python train.py --model="image classifier" --dataset="photos of plants, animals and fungi (iNaturalist)" --train_examples=38949 --image_size=64 --crop_scale_min=1 --horizontal_flip=true --cutout=0.25 --targets=["class", "family"] --num_classes=[15, 181] --arch="vit" --norm="layernorm" --norm_position="pre" --hidden_act="gelu_tanh" --head_dim=64 --fused_qkv=true --bias="none" --qk_norm=false --layer_scale_init=1.0 --parallel_block=false --inner_norm=false --moe="expert_choice" --num_experts=32 --moe_every=1 --expert_mlp_ratio=0.25 --experts_per_token=2 --shared_expert=true --patch_size=[4, 4] --conv_stem=false --layers=8 --width=160 --positions="learned" --pooling="mean" --label_smoothing=0.1 --loss="cross_entropy" --residual_init="none" --optimizer="muon" --muon_scale="match_rms_adamw" --learning_rate=0.0064 --momentum=0.95 --nesterov=true --orthogonalizer="newton_schulz_5" --adamw_lr_other_params=0.003 --max_grad_norm=3.0 --cautious_weight_decay=true --ema_decay=0.999 --max_steps=25800 --batch_size=128 --epochs=84.8 --lr_schedule="linear" --final_lr_fraction=0 --warmup_steps=770 --weight_decay=0.01 --adamw_weight_decay_other_params=0.05
Rows from block 3 of a small image classifier, named by matrix and row number. Rows with one number within an expert belong to one neuron, the router's apart. Each number is 50 + 15 x the weight over its row's rms, rounded and kept within 0 to 99. All counts start at 0.
Before each expert's rows are labels from the 100 images, of 14976, where the router gives the expert most weight on average: "strongest on" is what is common among them. Only what is clearly more common there than usual is listed. The data: photos of plants, animals and fungi (iNaturalist).
# router: router (model.blocks.3.mlp.router.weight, 32x160, trained with AdamW), inputs 0-159
# up: expert up (model.blocks.3.mlp.up, 32x32x160), inputs 0-159
# down: expert down (model.blocks.3.mlp.down, 32x160x32, transposed), outputs 0-159

# expert 13
strongest on: phylum Arthropoda; class Insecta; order Coleoptera
router.13:38 57 41 53 20 59 45 52 58 53 74 64 30 44 41 62 64 34 55 78 75 29 39 39 69 62 52 36 24 76 42 52 60 48 33 47 28 58 48 29 42 77 30 36 42 60 46 42 64 35 37 35 55 78 31 64 52 31 79 60 49 55 48 59 66 62 29 35 41 54 47 32 60 53 56 28 43 29 34 68 30 49 65 54 62 58 58 71 52 42 54 82 48 52 66 34 45 29 54 47 59 53 33 57 35 24 64 64 59 37 31 35 41 35 74 59 80 69 42 59 50 79 46 52 51 72 95 51 69 38 54 75 36 34 55 53 33 55 61 62 38 20 42 70 57 43 45 51 60 38 40 51 25 75 34 27 44 58 30 36
up.0:59 38 33 70 74 48 50 45 15 39 55 55 46 52 15 51 40 49 53 67 61 60 64 32 54 30 52 57 51 57 48 63 30 43 61 40 59 61 53 41 71 68 48 36 49 62 34 35 55 32 38 79 64 74 78 37 39 38 52 71 34 26 43 27 57 70 33 62 55 81 51 51 38 04 52 24 63 70 57 34 38 43 60 19 47 60 58 57 57 34 43 60 62 75 52 42 34 60 54 76 66 59 36 71 26 31 54 64 46 36 40 41 69 56 64 50 61 77 68 55 44 52 50 46 30 33 44 45 66 57 45 47 78 55 60 51 48 41 39 64 49 21 71 76 12 46 35 40 62 55 41 23 55 57 31 26 67 43 54 39
down.0:67 67 49 39 61 71 27 26 41 40 58 33 86 60 35 39 73 53 48 67 57 62 55 36 72 54 38 41 34 38 23 77 25 42 32 42 35 56 63 60 43 51 45 40 71 70 46 37 54 32 58 50 66 27 42 48 46 66 43 63 39 60 51 34 60 56 51 58 65 40 88 38 37 71 63 39 55 36 43 32 53 55 49 50 27 38 23 57 48 78 58 69 61 38 44 61 54 62 47 50 38 37 39 58 59 85 34 72 68 59 51 46 50 36 20 53 49 34 43 50 57 50 54 42 33 47 83 34 39 42 40 61 26 69 42 51 59 72 89 62 59 29 68 70 36 09 32 39 44 61 59 79 34 32 59 53 58 33 32 39
up.1:39 50 35 68 66 47 20 57 42 22 40 66 82 51 28 53 58 56 42 57 67 12 57 58 46 38 64 54 38 38 40 31 48 30 68 45 63 41 61 78 33 42 43 58 65 98 45 42 17 63 35 57 41 43 45 35 46 62 56 48 32 41 45 40 48 53 63 35 64 42 30 28 48 60 38 67 50 55 41 66 37 42 60 43 34 71 30 44 70 46 36 31 55 51 60 59 46 51 71 28 26 54 66 52 54 69 59 72 50 49 59 63 48 52 59 35 06 46 51 60 67 39 48 44 77 55 59 42 46 43 47 44 45 61 42 48 64 45 29 57 54 43 65 67 86 85 23 42 46 49 51 40 88 42 59 69 48 33 83 66
down.1:75 22 47 31 55 79 61 54 70 36 43 84 36 56 55 51 44 54 45 84 31 68 31 42 56 70 53 58 58 51 20 35 52 79 31 46 33 56 00 51 34 40 41 54 52 31 70 59 76 61 35 47 55 63 46 74 25 53 76 38 46 37 53 64 47 25 63 69 38 40 60 67 26 42 61 46 27 37 57 78 51 49 49 52 35 45 35 45 58 27 48 50 44 53 57 32 49 57 55 36 43 37 48 63 54 54 36 72 29 41 59 43 32 49 34 16 77 54 67 57 43 57 57 54 50 74 44 52 33 56 44 39 44 52 24 85 52 54 30 50 52 46 46 45 36 63 73 48 32 61 54 46 65 41 80 45 46 75 40 66
up.2:48 51 55 52 64 30 47 72 42 44 23 49 50 64 41 42 49 44 47 26 52 70 35 46 42 36 50 06 73 32 56 66 52 49 69 49 41 53 44 28 35 33 60 38 36 67 52 60 51 41 49 50 40 59 43 60 39 65 59 48 59 42 37 67 58 56 57 38 57 51 44 51 67 99 39 54 53 41 57 77 64 42 48 41 65 84 74 65 33 31 55 29 48 27 67 44 43 56 53 25 36 45 54 46 51 51 21 67 50 58 41 49 66 46 62 61 26 57 51 69 38 62 35 62 90 41 52 52 61 04 36 40 73 48 44 32 47 26 39 54 67 47 88 72 29 53 55 34 43 71 40 48 57 50 67 64 35 69 94 43
down.2:31 47 30 52 48 41 41 37 41 35 48 68 42 50 60 35 67 95 50 75 44 58 42 74 85 60 45 41 73 46 30 63 51 58 56 35 44 62 48 62 48 16 61 81 71 44 36 70 30 60 53 76 70 39 44 56 11 43 24 68 53 61 56 36 59 60 48 29 44 43 36 70 32 29 53 33 75 50 75 50 47 59 53 29 49 45 43 73 59 71 45 44 49 67 54 25 42 57 39 45 59 41 51 41 57 41 63 51 45 29 65 59 45 82 36 61 65 48 40 90 35 44 53 30 37 54 57 39 38 39 48 65 69 39 68 44 50 46 50 69 76 33 46 81 45 40 23 40 39 43 35 59 42 39 44 38 64 54 50 20
up.3:64 36 48 50 69 68 42 25 04 48 72 67 54 48 47 49 43 46 66 56 44 61 57 65 37 68 73 46 70 38 42 42 46 58 51 70 75 42 42 58 57 59 41 58 49 38 42 48 62 65 05 45 47 45 76 31 55 46 50 53 65 51 52 39 52 45 49 21 76 53 77 65 49 43 61 46 50 46 19 29 38 60 34 64 34 80 66 56 37 56 35 38 29 52 44 29 57 35 50 62 47 29 59 50 53 39 32 69 49 90 46 71 65 60 18 45 59 72 31 74 73 48 52 52 71 43 21 30 34 82 43 46 46 34 55 24 39 34 63 52 51 75 64 65 39 46 41 47 70 16 54 53 34 44 44 48 35 59 55 48
down.3:64 23 64 48 62 40 30 46 54 56 38 34 45 40 42 61 59 54 66 53 49 91 49 32 47 45 36 56 46 57 51 30 31 26 44 32 51 67 77 75 72 38 21 44 38 54 53 47 70 35 35 60 36 55 38 31 38 45 37 23 37 31 90 42 20 70 33 72 27 46 66 51 42 57 51 27 51 60 31 28 35 39 77 40 54 45 64 65 71 47 35 17 48 56 53 34 41 62 54 69 59 41 65 40 54 57 47 43 89 59 67 51 58 56 30 49 63 59 65 45 47 62 55 64 52 66 64 17 30 44 49 67 59 75 66 78 50 57 22 41 73 45 30 46 29 45 53 49 51 36 67 47 48 59 42 55 44 50 76 71

# expert 21
strongest on: phylum Chordata; class Aves; order Anseriformes; family: Anatidae
router.21:39 55 52 78 48 45 51 48 48 58 42 41 21 64 50 36 55 30 39 34 44 67 38 41 72 65 45 62 50 55 59 52 54 53 31 55 31 30 26 63 81 46 23 14 43 50 59 40 59 20 29 55 46 45 46 21 62 59 62 65 56 72 38 27 45 58 43 53 60 61 57 64 63 78 47 58 79 58 24 67 57 51 73 43 28 40 49 33 43 32 58 64 61 44 49 53 55 74 80 59 44 29 22 60 57 67 46 63 39 35 59 57 43 65 39 55 68 52 57 38 42 73 52 54 50 69 67 44 57 29 35 46 42 63 66 61 68 81 26 76 42 36 52 33 34 73 64 27 50 78 57 20 54 60 20 21 69 58 52 56
up.0:29 57 60 72 54 34 61 44 42 66 57 60 48 15 74 22 43 71 37 66 46 44 34 52 50 47 47 26 49 60 41 48 45 53 64 20 65 61 51 51 49 60 70 52 51 39 44 23 49 48 55 63 40 91 35 74 62 51 46 23 64 49 37 54 55 75 78 58 40 41 42 47 38 51 57 22 78 42 56 57 42 60 53 31 70 52 16 79 32 57 25 56 41 54 51 51 53 80 36 58 65 60 32 31 29 37 45 20 44 48 50 47 72 56 65 54 60 62 78 78 63 10 50 54 66 55 51 77 22 43 42 67 44 55 47 40 36 63 51 43 39 35 40 62 54 35 27 56 43 42 35 75 44 65 55 33 53 72 48 28
down.0:71 77 25 23 73 24 54 70 45 40 43 63 41 54 43 53 51 43 77 65 52 43 56 35 51 33 15 50 58 65 50 57 22 28 44 61 60 51 54 40 32 48 25 57 58 71 23 35 78 55 73 46 64 52 11 47 58 81 58 52 73 52 48 55 60 21 42 50 56 53 40 62 58 81 44 58 45 58 68 37 63 11 71 55 62 32 47 61 54 70 53 46 56 59 37 60 82 62 44 46 56 49 48 37 62 39 51 33 19 60 39 42 80 46 68 51 52 47 50 61 50 15 41 54 54 34 50 60 62 38 54 34 51 65 39 29 61 53 60 39 42 40 61 67 55 22 40 17 56 59 43 47 64 72 44 69 26 53 65 44
up.1:59 39 41 30 59 47 23 60 16 50 62 45 72 97 26 74 46 49 46 59 31 37 56 74 29 24 46 44 28 53 60 39 56 41 36 27 44 44 53 37 66 78 54 56 36 71 48 40 39 45 47 69 43 54 13 32 63 79 42 67 38 54 73 53 59 39 78 65 36 28 27 50 66 59 54 50 43 39 32 59 28 56 51 48 33 40 68 68 64 45 72 46 41 61 55 62 23 72 80 30 50 59 33 46 22 81 61 62 66 44 63 55 44 50 47 45 56 61 48 58 62 54 70 35 36 54 61 23 66 48 55 25 54 57 56 33 62 53 49 50 33 45 29 60 35 62 44 67 52 64 50 54 52 56 36 33 78 43 32 67
down.1:56 57 69 64 26 56 43 28 51 56 40 38 55 60 27 47 40 73 44 36 27 44 10 30 37 41 52 69 31 57 40 66 20 27 38 55 67 69 35 63 62 17 68 27 48 77 35 77 70 65 43 50 50 57 37 11 22 48 79 53 66 56 36 33 63 62 48 48 56 77 69 78 39 59 45 69 53 68 52 47 49 45 33 56 47 39 34 34 50 30 55 56 60 35 54 47 43 65 49 78 53 69 40 38 62 38 50 56 27 29 65 53 48 61 43 51 67 66 54 21 45 66 18 60 68 47 54 43 59 70 56 40 65 66 47 34 35 57 48 50 18 51 46 55 43 70 45 79 38 68 52 56 47 37 35 42 65 63 55 67
up.2:48 34 43 62 55 50 53 54 65 71 23 40 19 33 65 68 37 49 42 54 62 52 44 68 44 56 70 64 42 61 43 32 46 35 50 52 59 30 54 65 60 55 61 33 31 37 75 47 46 49 42 64 48 45 55 65 50 44 62 61 62 48 45 29 12 81 49 60 53 49 60 73 34 50 55 75 30 35 35 54 34 85 54 63 45 60 48 45 44 05 35 56 68 56 63 33 44 71 73 78 44 52 06 65 63 54 33 68 28 79 52 49 39 27 52 46 52 31 62 24 65 68 43 40 47 63 27 42 56 43 68 58 25 86 61 56 51 48 24 33 47 42 34 63 43 38 17 53 34 63 42 30 66 52 42 49 53 36 52 52
down.2:72 25 47 54 72 80 39 47 64 38 37 61 58 51 39 67 58 65 37 63 62 38 23 64 65 51 64 51 33 84 76 42 58 50 55 50 48 43 46 63 37 46 58 51 62 77 64 48 41 62 73 42 55 61 35 53 40 47 62 45 30 83 34 47 59 38 45 70 57 77 30 49 29 53 44 64 61 65 43 48 60 48 63 40 12 67 36 50 40 44 48 30 46 74 33 43 65 26 46 76 44 32 45 50 53 39 28 37 59 55 44 44 41 73 56 53 42 40 36 47 29 46 74 35 19 79 28 37 18 39 46 59 39 52 45 46 61 55 50 18 28 36 49 39 63 75 88 55 50 36 32 86 66 54 50 58 38 66 61 30
up.3:61 47 43 64 51 41 61 43 62 49 42 63 24 49 28 49 43 44 66 47 58 63 30 31 46 38 59 40 46 58 64 48 35 54 60 45 37 33 71 59 40 68 70 57 52 59 63 14 80 50 70 54 41 81 84 53 34 45 42 48 53 81 60 49 55 30 45 42 56 66 66 43 40 51 25 57 90 43 31 38 14 41 45 44 57 56 20 47 66 48 58 35 60 62 48 75 43 38 50 38 28 63 49 66 10 55 50 56 53 33 50 68 43 49 77 46 45 32 48 26 38 53 99 23 08 42 53 71 61 53 48 52 49 35 51 47 44 51 59 51 31 86 61 43 26 49 65 66 63 53 56 51 70 37 62 44 54 56 45 49
down.3:59 44 51 30 49 51 61 45 38 58 20 62 65 46 37 41 66 70 53 55 21 54 37 58 76 29 88 42 72 16 49 53 21 33 54 67 74 47 21 42 60 41 70 59 75 39 53 48 42 51 72 46 57 50 58 32 38 67 45 35 51 28 42 58 52 31 52 36 35 90 41 54 50 29 53 24 28 53 55 47 43 60 47 54 52 57 34 36 46 28 47 46 49 65 55 29 53 69 59 82 38 71 69 46 50 45 70 52 33 22 66 69 50 47 50 43 65 58 68 09 60 60 47 26 43 37 69 61 55 51 53 70 62 39 50 59 73 62 51 37 84 54 47 32 51 86 44 68 34 46 51 54 34 26 47 44 41 67 54 52

# expert 11
strongest on: phylum Arthropoda; class Insecta
router.11:61 37 54 70 61 68 37 54 60 25 41 67 67 38 34 58 57 43 64 68 48 33 54 68 63 57 74 27 55 74 65 68 55 26 72 64 49 42 59 69 41 30 41 86 25 57 61 26 44 46 65 45 28 30 21 67 43 30 75 59 52 43 53 67 45 47 58 56 49 55 58 32 18 69 24 44 34 28 61 47 38 49 33 36 69 68 35 62 71 70 42 31 31 52 45 51 50 26 57 16 40 77 45 58 19 54 67 47 39 72 38 74 37 21 21 48 34 25 41 58 36 50 53 70 29 64 59 70 62 51 63 59 48 40 40 52 48 61 58 60 29 63 55 57 55 59 45 51 70 38 44 52 38 61 54 45 29 54 30 42
up.0:60 60 53 61 36 57 98 48 71 80 33 37 39 45 48 35 51 43 49 62 56 57 24 47 67 70 53 35 57 55 60 44 84 33 35 28 52 37 44 63 62 47 47 69 54 51 50 66 46 38 36 37 39 52 56 47 46 21 87 45 58 82 54 41 29 51 64 79 42 33 58 48 50 35 58 31 33 65 46 68 62 46 38 41 45 23 50 22 62 54 54 72 57 27 35 50 54 62 34 61 50 65 28 57 51 38 73 44 52 60 71 21 79 55 52 38 75 25 59 49 43 56 66 38 31 29 50 29 72 34 52 24 50 60 36 61 66 50 35 28 52 39 48 55 40 30 75 41 23 57 66 31 64 59 46 65 64 63 32 65
down.0:51 41 56 18 72 57 69 80 64 37 69 21 31 58 52 57 57 39 46 51 47 40 58 65 55 55 47 64 58 44 56 53 58 52 45 76 48 32 53 31 53 46 20 36 47 52 49 45 66 61 44 62 60 47 50 35 83 60 63 61 41 67 24 47 39 76 77 44 61 46 82 41 76 44 84 70 53 64 30 45 39 52 37 26 41 36 41 40 27 61 39 57 30 54 47 33 51 32 46 67 56 53 53 37 68 43 61 68 25 49 52 39 36 57 33 37 21 65 57 44 29 52 39 49 63 38 48 58 42 61 74 23 57 33 81 72 44 63 41 46 80 45 36 46 37 70 65 32 38 58 37 26 78 21 71 22 75 53 45 59
up.1:42 60 53 34 27 74 32 45 59 25 52 59 51 65 31 64 47 43 43 56 63 48 42 41 54 51 65 23 44 59 44 42 62 55 47 58 53 50 69 53 36 69 36 52 39 29 55 49 42 39 22 50 82 51 23 64 45 61 38 47 41 80 56 43 52 27 61 42 36 47 61 31 40 51 51 13 25 41 36 32 47 52 37 44 64 48 44 61 78 42 57 44 53 55 54 71 61 56 80 43 30 70 70 56 22 65 54 72 58 47 40 24 05 28 58 47 39 78 48 17 48 64 50 69 64 58 71 56 39 27 51 31 68 36 50 68 69 66 58 70 57 34 80 33 62 73 61 65 23 43 64 58 62 26 71 70 43 57 48 53
down.1:41 67 44 42 82 25 30 40 53 46 38 46 35 47 30 44 66 45 38 83 52 42 66 47 37 59 40 46 60 17 40 79 51 64 67 58 46 19 34 89 46 58 77 45 19 43 46 41 94 40 45 48 29 73 41 56 61 59 46 51 50 44 50 30 81 44 53 41 53 39 61 58 48 45 41 64 64 29 39 42 43 29 38 42 44 53 53 60 55 82 55 38 71 49 44 47 76 32 52 47 65 56 56 27 59 53 53 34 37 34 51 53 62 53 46 29 74 59 50 34 58 48 31 20 50 25 35 21 69 64 52 50 42 56 68 53 55 54 38 38 58 58 48 59 50 39 59 70 69 53 73 77 42 49 23 71 88 55 49 31
up.2:42 49 53 63 50 61 34 52 52 59 40 42 52 41 54 68 37 33 70 55 54 47 68 24 61 58 63 67 69 54 45 53 33 38 63 52 48 53 55 41 48 64 48 56 11 38 27 32 50 53 54 58 16 37 63 30 37 86 82 47 49 34 80 49 31 36 71 57 64 42 55 76 47 33 85 45 77 47 59 15 57 40 42 42 25 53 58 25 40 47 66 69 24 62 46 36 59 06 58 63 24 26 61 53 44 39 59 46 50 65 58 56 51 50 32 98 50 50 45 52 41 25 49 54 45 35 40 48 72 56 70 53 51 51 52 40 57 41 52 56 63 64 43 29 44 76 51 42 41 51 51 49 71 81 32 52 23 54 66 48
down.2:35 42 41 28 41 50 72 57 43 42 34 61 66 36 47 34 34 47 59 43 50 47 37 41 46 54 30 72 37 53 49 67 50 61 72 29 22 52 47 55 72 35 24 48 50 49 63 49 56 59 43 52 67 99 63 47 47 60 54 45 58 71 39 54 36 22 44 12 62 16 51 44 51 47 35 39 56 71 62 67 39 40 29 64 23 56 70 70 72 63 48 59 32 24 68 38 85 36 68 57 23 46 46 27 59 43 66 59 32 62 52 33 43 37 63 45 61 58 72 66 61 67 16 58 61 48 56 74 58 58 39 67 61 62 87 51 53 49 62 22 32 52 46 48 42 51 48 56 28 61 52 70 33 48 70 39 50 56 51 39
up.3:69 50 48 43 78 27 49 42 57 44 37 47 41 51 50 16 48 48 52 36 46 58 65 66 34 38 59 34 45 47 70 82 50 51 66 52 47 55 36 56 62 50 63 43 50 38 53 36 41 66 51 49 40 56 54 57 69 64 36 32 61 21 65 43 25 63 75 49 33 85 46 36 33 74 35 82 39 58 47 55 87 60 35 62 60 80 51 65 23 75 45 55 38 54 55 57 31 51 20 45 47 38 60 39 57 62 34 31 66 47 44 70 36 60 66 64 13 27 45 51 48 40 66 59 46 47 69 64 44 31 75 77 47 59 61 30 33 42 81 46 50 54 50 76 23 44 46 40 40 73 40 62 45 79 59 53 30 37 29 31
down.3:32 52 37 51 37 46 51 45 61 62 13 59 67 38 39 76 38 71 31 35 57 40 68 68 73 35 69 49 69 49 46 32 87 40 58 32 76 51 67 46 27 38 34 61 43 58 33 39 31 54 45 38 40 14 46 82 27 66 34 50 77 39 49 32 49 53 64 58 52 54 73 62 28 57 56 44 73 55 63 60 50 40 59 32 31 64 29 77 58 71 48 33 59 66 48 20 45 57 42 39 45 52 56 77 49 53 37 47 61 46 81 56 43 50 52 48 44 45 48 80 28 58 50 54 61 47 57 32 41 30 68 70 34 22 36 64 34 28 76 67 60 49 56 46 40 77 59 49 52 59 72 46 50 56 19 25 48 51 44 61

# expert 6
strongest on: class Aves; phylum Chordata; order Accipitriformes; family: Accipitridae
router.6:48 47 54 65 59 63 38 31 60 50 43 63 24 66 58 39 56 67 75 24 44 19 39 63 47 28 38 56 63 37 36 39 51 60 76 76 51 61 60 64 53 36 44 38 48 35 72 60 59 40 53 63 47 54 22 65 49 58 45 65 49 62 55 33 61 40 62 31 68 47 40 36 39 47 20 73 46 57 40 57 34 37 61 64 86 46 48 61 30 40 61 44 48 56 59 74 71 40 43 50 33 34 61 39 35 79 49 19 62 38 27 53 27 32 57 33 29 51 42 61 75 48 31 71 31 71 29 66 49 71 43 55 40 34 35 65 27 76 68 60 82 65 61 51 76 32 49 31 65 30 52 65 51 68 64 59 62 60 16 61
up.0:42 53 33 52 59 83 12 47 50 37 36 54 76 69 33 53 38 67 64 60 47 49 30 61 63 54 49 33 66 55 31 46 50 21 65 74 65 70 50 67 47 43 55 70 51 58 61 42 27 55 66 62 60 15 36 67 53 45 80 38 37 52 51 28 50 58 30 57 54 42 42 75 80 71 42 61 25 59 68 33 51 47 38 71 31 65 62 36 34 38 56 26 44 44 40 24 66 69 68 51 33 41 53 48 42 43 30 49 39 68 37 64 35 48 28 37 57 45 57 69 60 74 16 46 78 54 59 35 48 39 29 45 65 50 34 46 87 57 21 55 53 48 59 42 83 70 53 40 37 56 37 34 70 31 48 40 57 57 44 45
down.0:51 52 50 47 58 44 72 41 56 24 53 81 70 52 44 48 54 65 50 33 61 52 54 45 35 60 50 74 43 26 54 53 67 37 49 19 68 36 39 60 43 32 31 41 50 54 74 53 47 68 37 54 43 51 59 36 75 77 56 51 32 42 64 66 50 47 67 78 29 40 61 54 28 53 49 39 25 48 42 72 69 52 38 37 93 53 58 42 57 00 58 38 50 58 52 45 82 33 42 47 58 35 65 52 35 50 68 47 49 61 57 32 61 30 34 72 53 59 74 36 71 71 64 50 55 30 63 53 40 43 32 61 29 58 46 34 36 47 48 18 47 71 26 43 55 26 50 53 58 53 59 49 23 69 70 48 18 76 62 39
up.1:20 77 37 66 48 59 34 46 84 57 28 49 44 19 72 45 48 34 58 56 60 46 39 23 51 70 71 45 61 50 51 82 56 66 46 62 54 44 11 34 40 37 37 57 86 42 40 43 53 53 49 57 53 33 59 62 17 95 62 48 64 40 42 68 33 46 83 45 60 45 57 61 51 43 63 51 57 41 42 23 49 41 67 44 68 38 74 53 72 61 50 57 41 42 46 31 70 48 70 80 42 45 47 61 57 66 28 57 42 41 41 66 55 36 57 59 70 19 54 38 62 67 45 34 30 51 46 40 72 38 27 37 67 43 50 62 56 30 34 63 41 37 66 31 43 64 62 54 45 53 60 38 54 52 26 62 22 35 72 41
down.1:49 57 55 25 57 37 55 53 67 58 28 56 52 63 43 47 40 40 67 40 77 55 47 43 42 21 64 47 52 82 57 55 81 48 48 54 58 45 35 28 27 51 60 28 39 69 60 36 50 71 51 52 44 45 53 40 65 77 48 65 51 49 74 48 67 70 29 48 29 43 68 66 43 44 48 59 34 51 49 49 52 52 48 66 29 67 45 17 46 51 65 28 45 50 37 48 59 25 42 62 30 38 64 53 78 66 43 62 49 41 45 76 53 50 68 52 28 13 51 60 34 21 10 49 52 38 54 54 57 30 57 69 64 44 84 18 59 23 57 56 49 60 73 76 36 59 31 58 68 41 61 31 56 51 44 51 81 19 74 56
up.2:62 52 57 43 59 65 31 52 19 45 26 45 91 44 42 46 43 54 52 54 42 85 47 45 32 58 53 54 49 48 58 57 51 43 33 50 45 38 31 58 16 44 43 69 41 52 38 63 76 44 54 34 36 68 30 62 57 31 37 53 77 79 38 55 51 42 63 31 47 27 33 71 54 58 66 66 54 49 56 44 27 38 49 41 72 45 89 67 66 47 47 45 57 41 32 30 55 40 63 40 63 45 84 67 43 54 51 47 63 55 30 48 58 35 77 77 53 68 56 08 45 14 67 15 48 36 48 56 55 69 31 70 60 45 57 57 46 38 56 51 42 78 74 42 39 32 76 79 40 57 39 51 37 44 56 56 52 51 38 68
down.2:60 34 25 69 21 42 49 51 71 41 49 13 46 61 14 50 79 70 26 64 47 52 47 78 51 70 59 56 37 51 46 57 61 41 71 54 32 38 57 29 36 19 52 67 52 42 61 70 30 54 46 59 57 69 26 30 64 41 78 51 65 39 29 43 45 35 59 54 39 79 36 63 44 87 54 53 40 58 55 21 56 47 68 40 75 50 69 68 51 70 91 28 65 54 30 49 64 50 56 82 56 35 64 44 43 54 46 57 41 32 32 68 56 46 47 75 31 32 63 45 57 65 48 32 32 55 57 51 55 56 42 61 63 42 56 46 56 49 41 67 50 41 38 25 64 47 74 50 37 61 62 27 47 32 46 55 31 67 47 36
up.3:31 31 42 66 72 23 47 59 34 68 63 50 53 39 65 36 53 53 50 61 57 47 43 66 51 45 56 55 55 38 47 19 51 66 60 66 74 50 38 57 79 68 51 29 80 45 65 40 66 49 16 75 63 59 54 61 51 57 38 35 69 65 23 30 36 73 59 54 59 35 56 30 36 60 76 14 58 34 34 73 54 29 57 48 84 51 37 68 20 47 28 48 60 33 51 55 45 86 25 54 35 44 49 37 60 34 42 35 50 65 74 44 47 25 47 64 50 53 55 52 55 67 75 37 73 24 68 33 54 31 37 61 63 30 25 65 59 55 56 48 66 46 09 49 51 30 51 45 36 50 51 51 53 40 48 53 38 63 54 44
down.3:49 46 26 49 58 80 44 62 23 50 41 52 51 58 44 56 22 59 50 36 52 45 62 51 71 50 50 66 67 51 45 58 52 44 57 62 47 53 24 49 26 52 83 37 74 48 43 67 27 65 61 46 58 55 28 63 35 52 72 45 85 50 24 48 52 43 68 68 49 34 65 44 61 47 31 60 45 59 41 72 61 47 21 41 25 55 41 56 58 69 24 27 38 35 37 63 49 49 31 42 40 48 38 42 79 38 57 64 18 44 19 49 44 58 43 23 67 65 59 58 56 19 56 47 75 59 61 63 65 86 48 21 53 59 24 58 75 36 57 54 35 45 55 44 38 28 56 51 26 35 23 73 69 57 52 49 78 52 42 71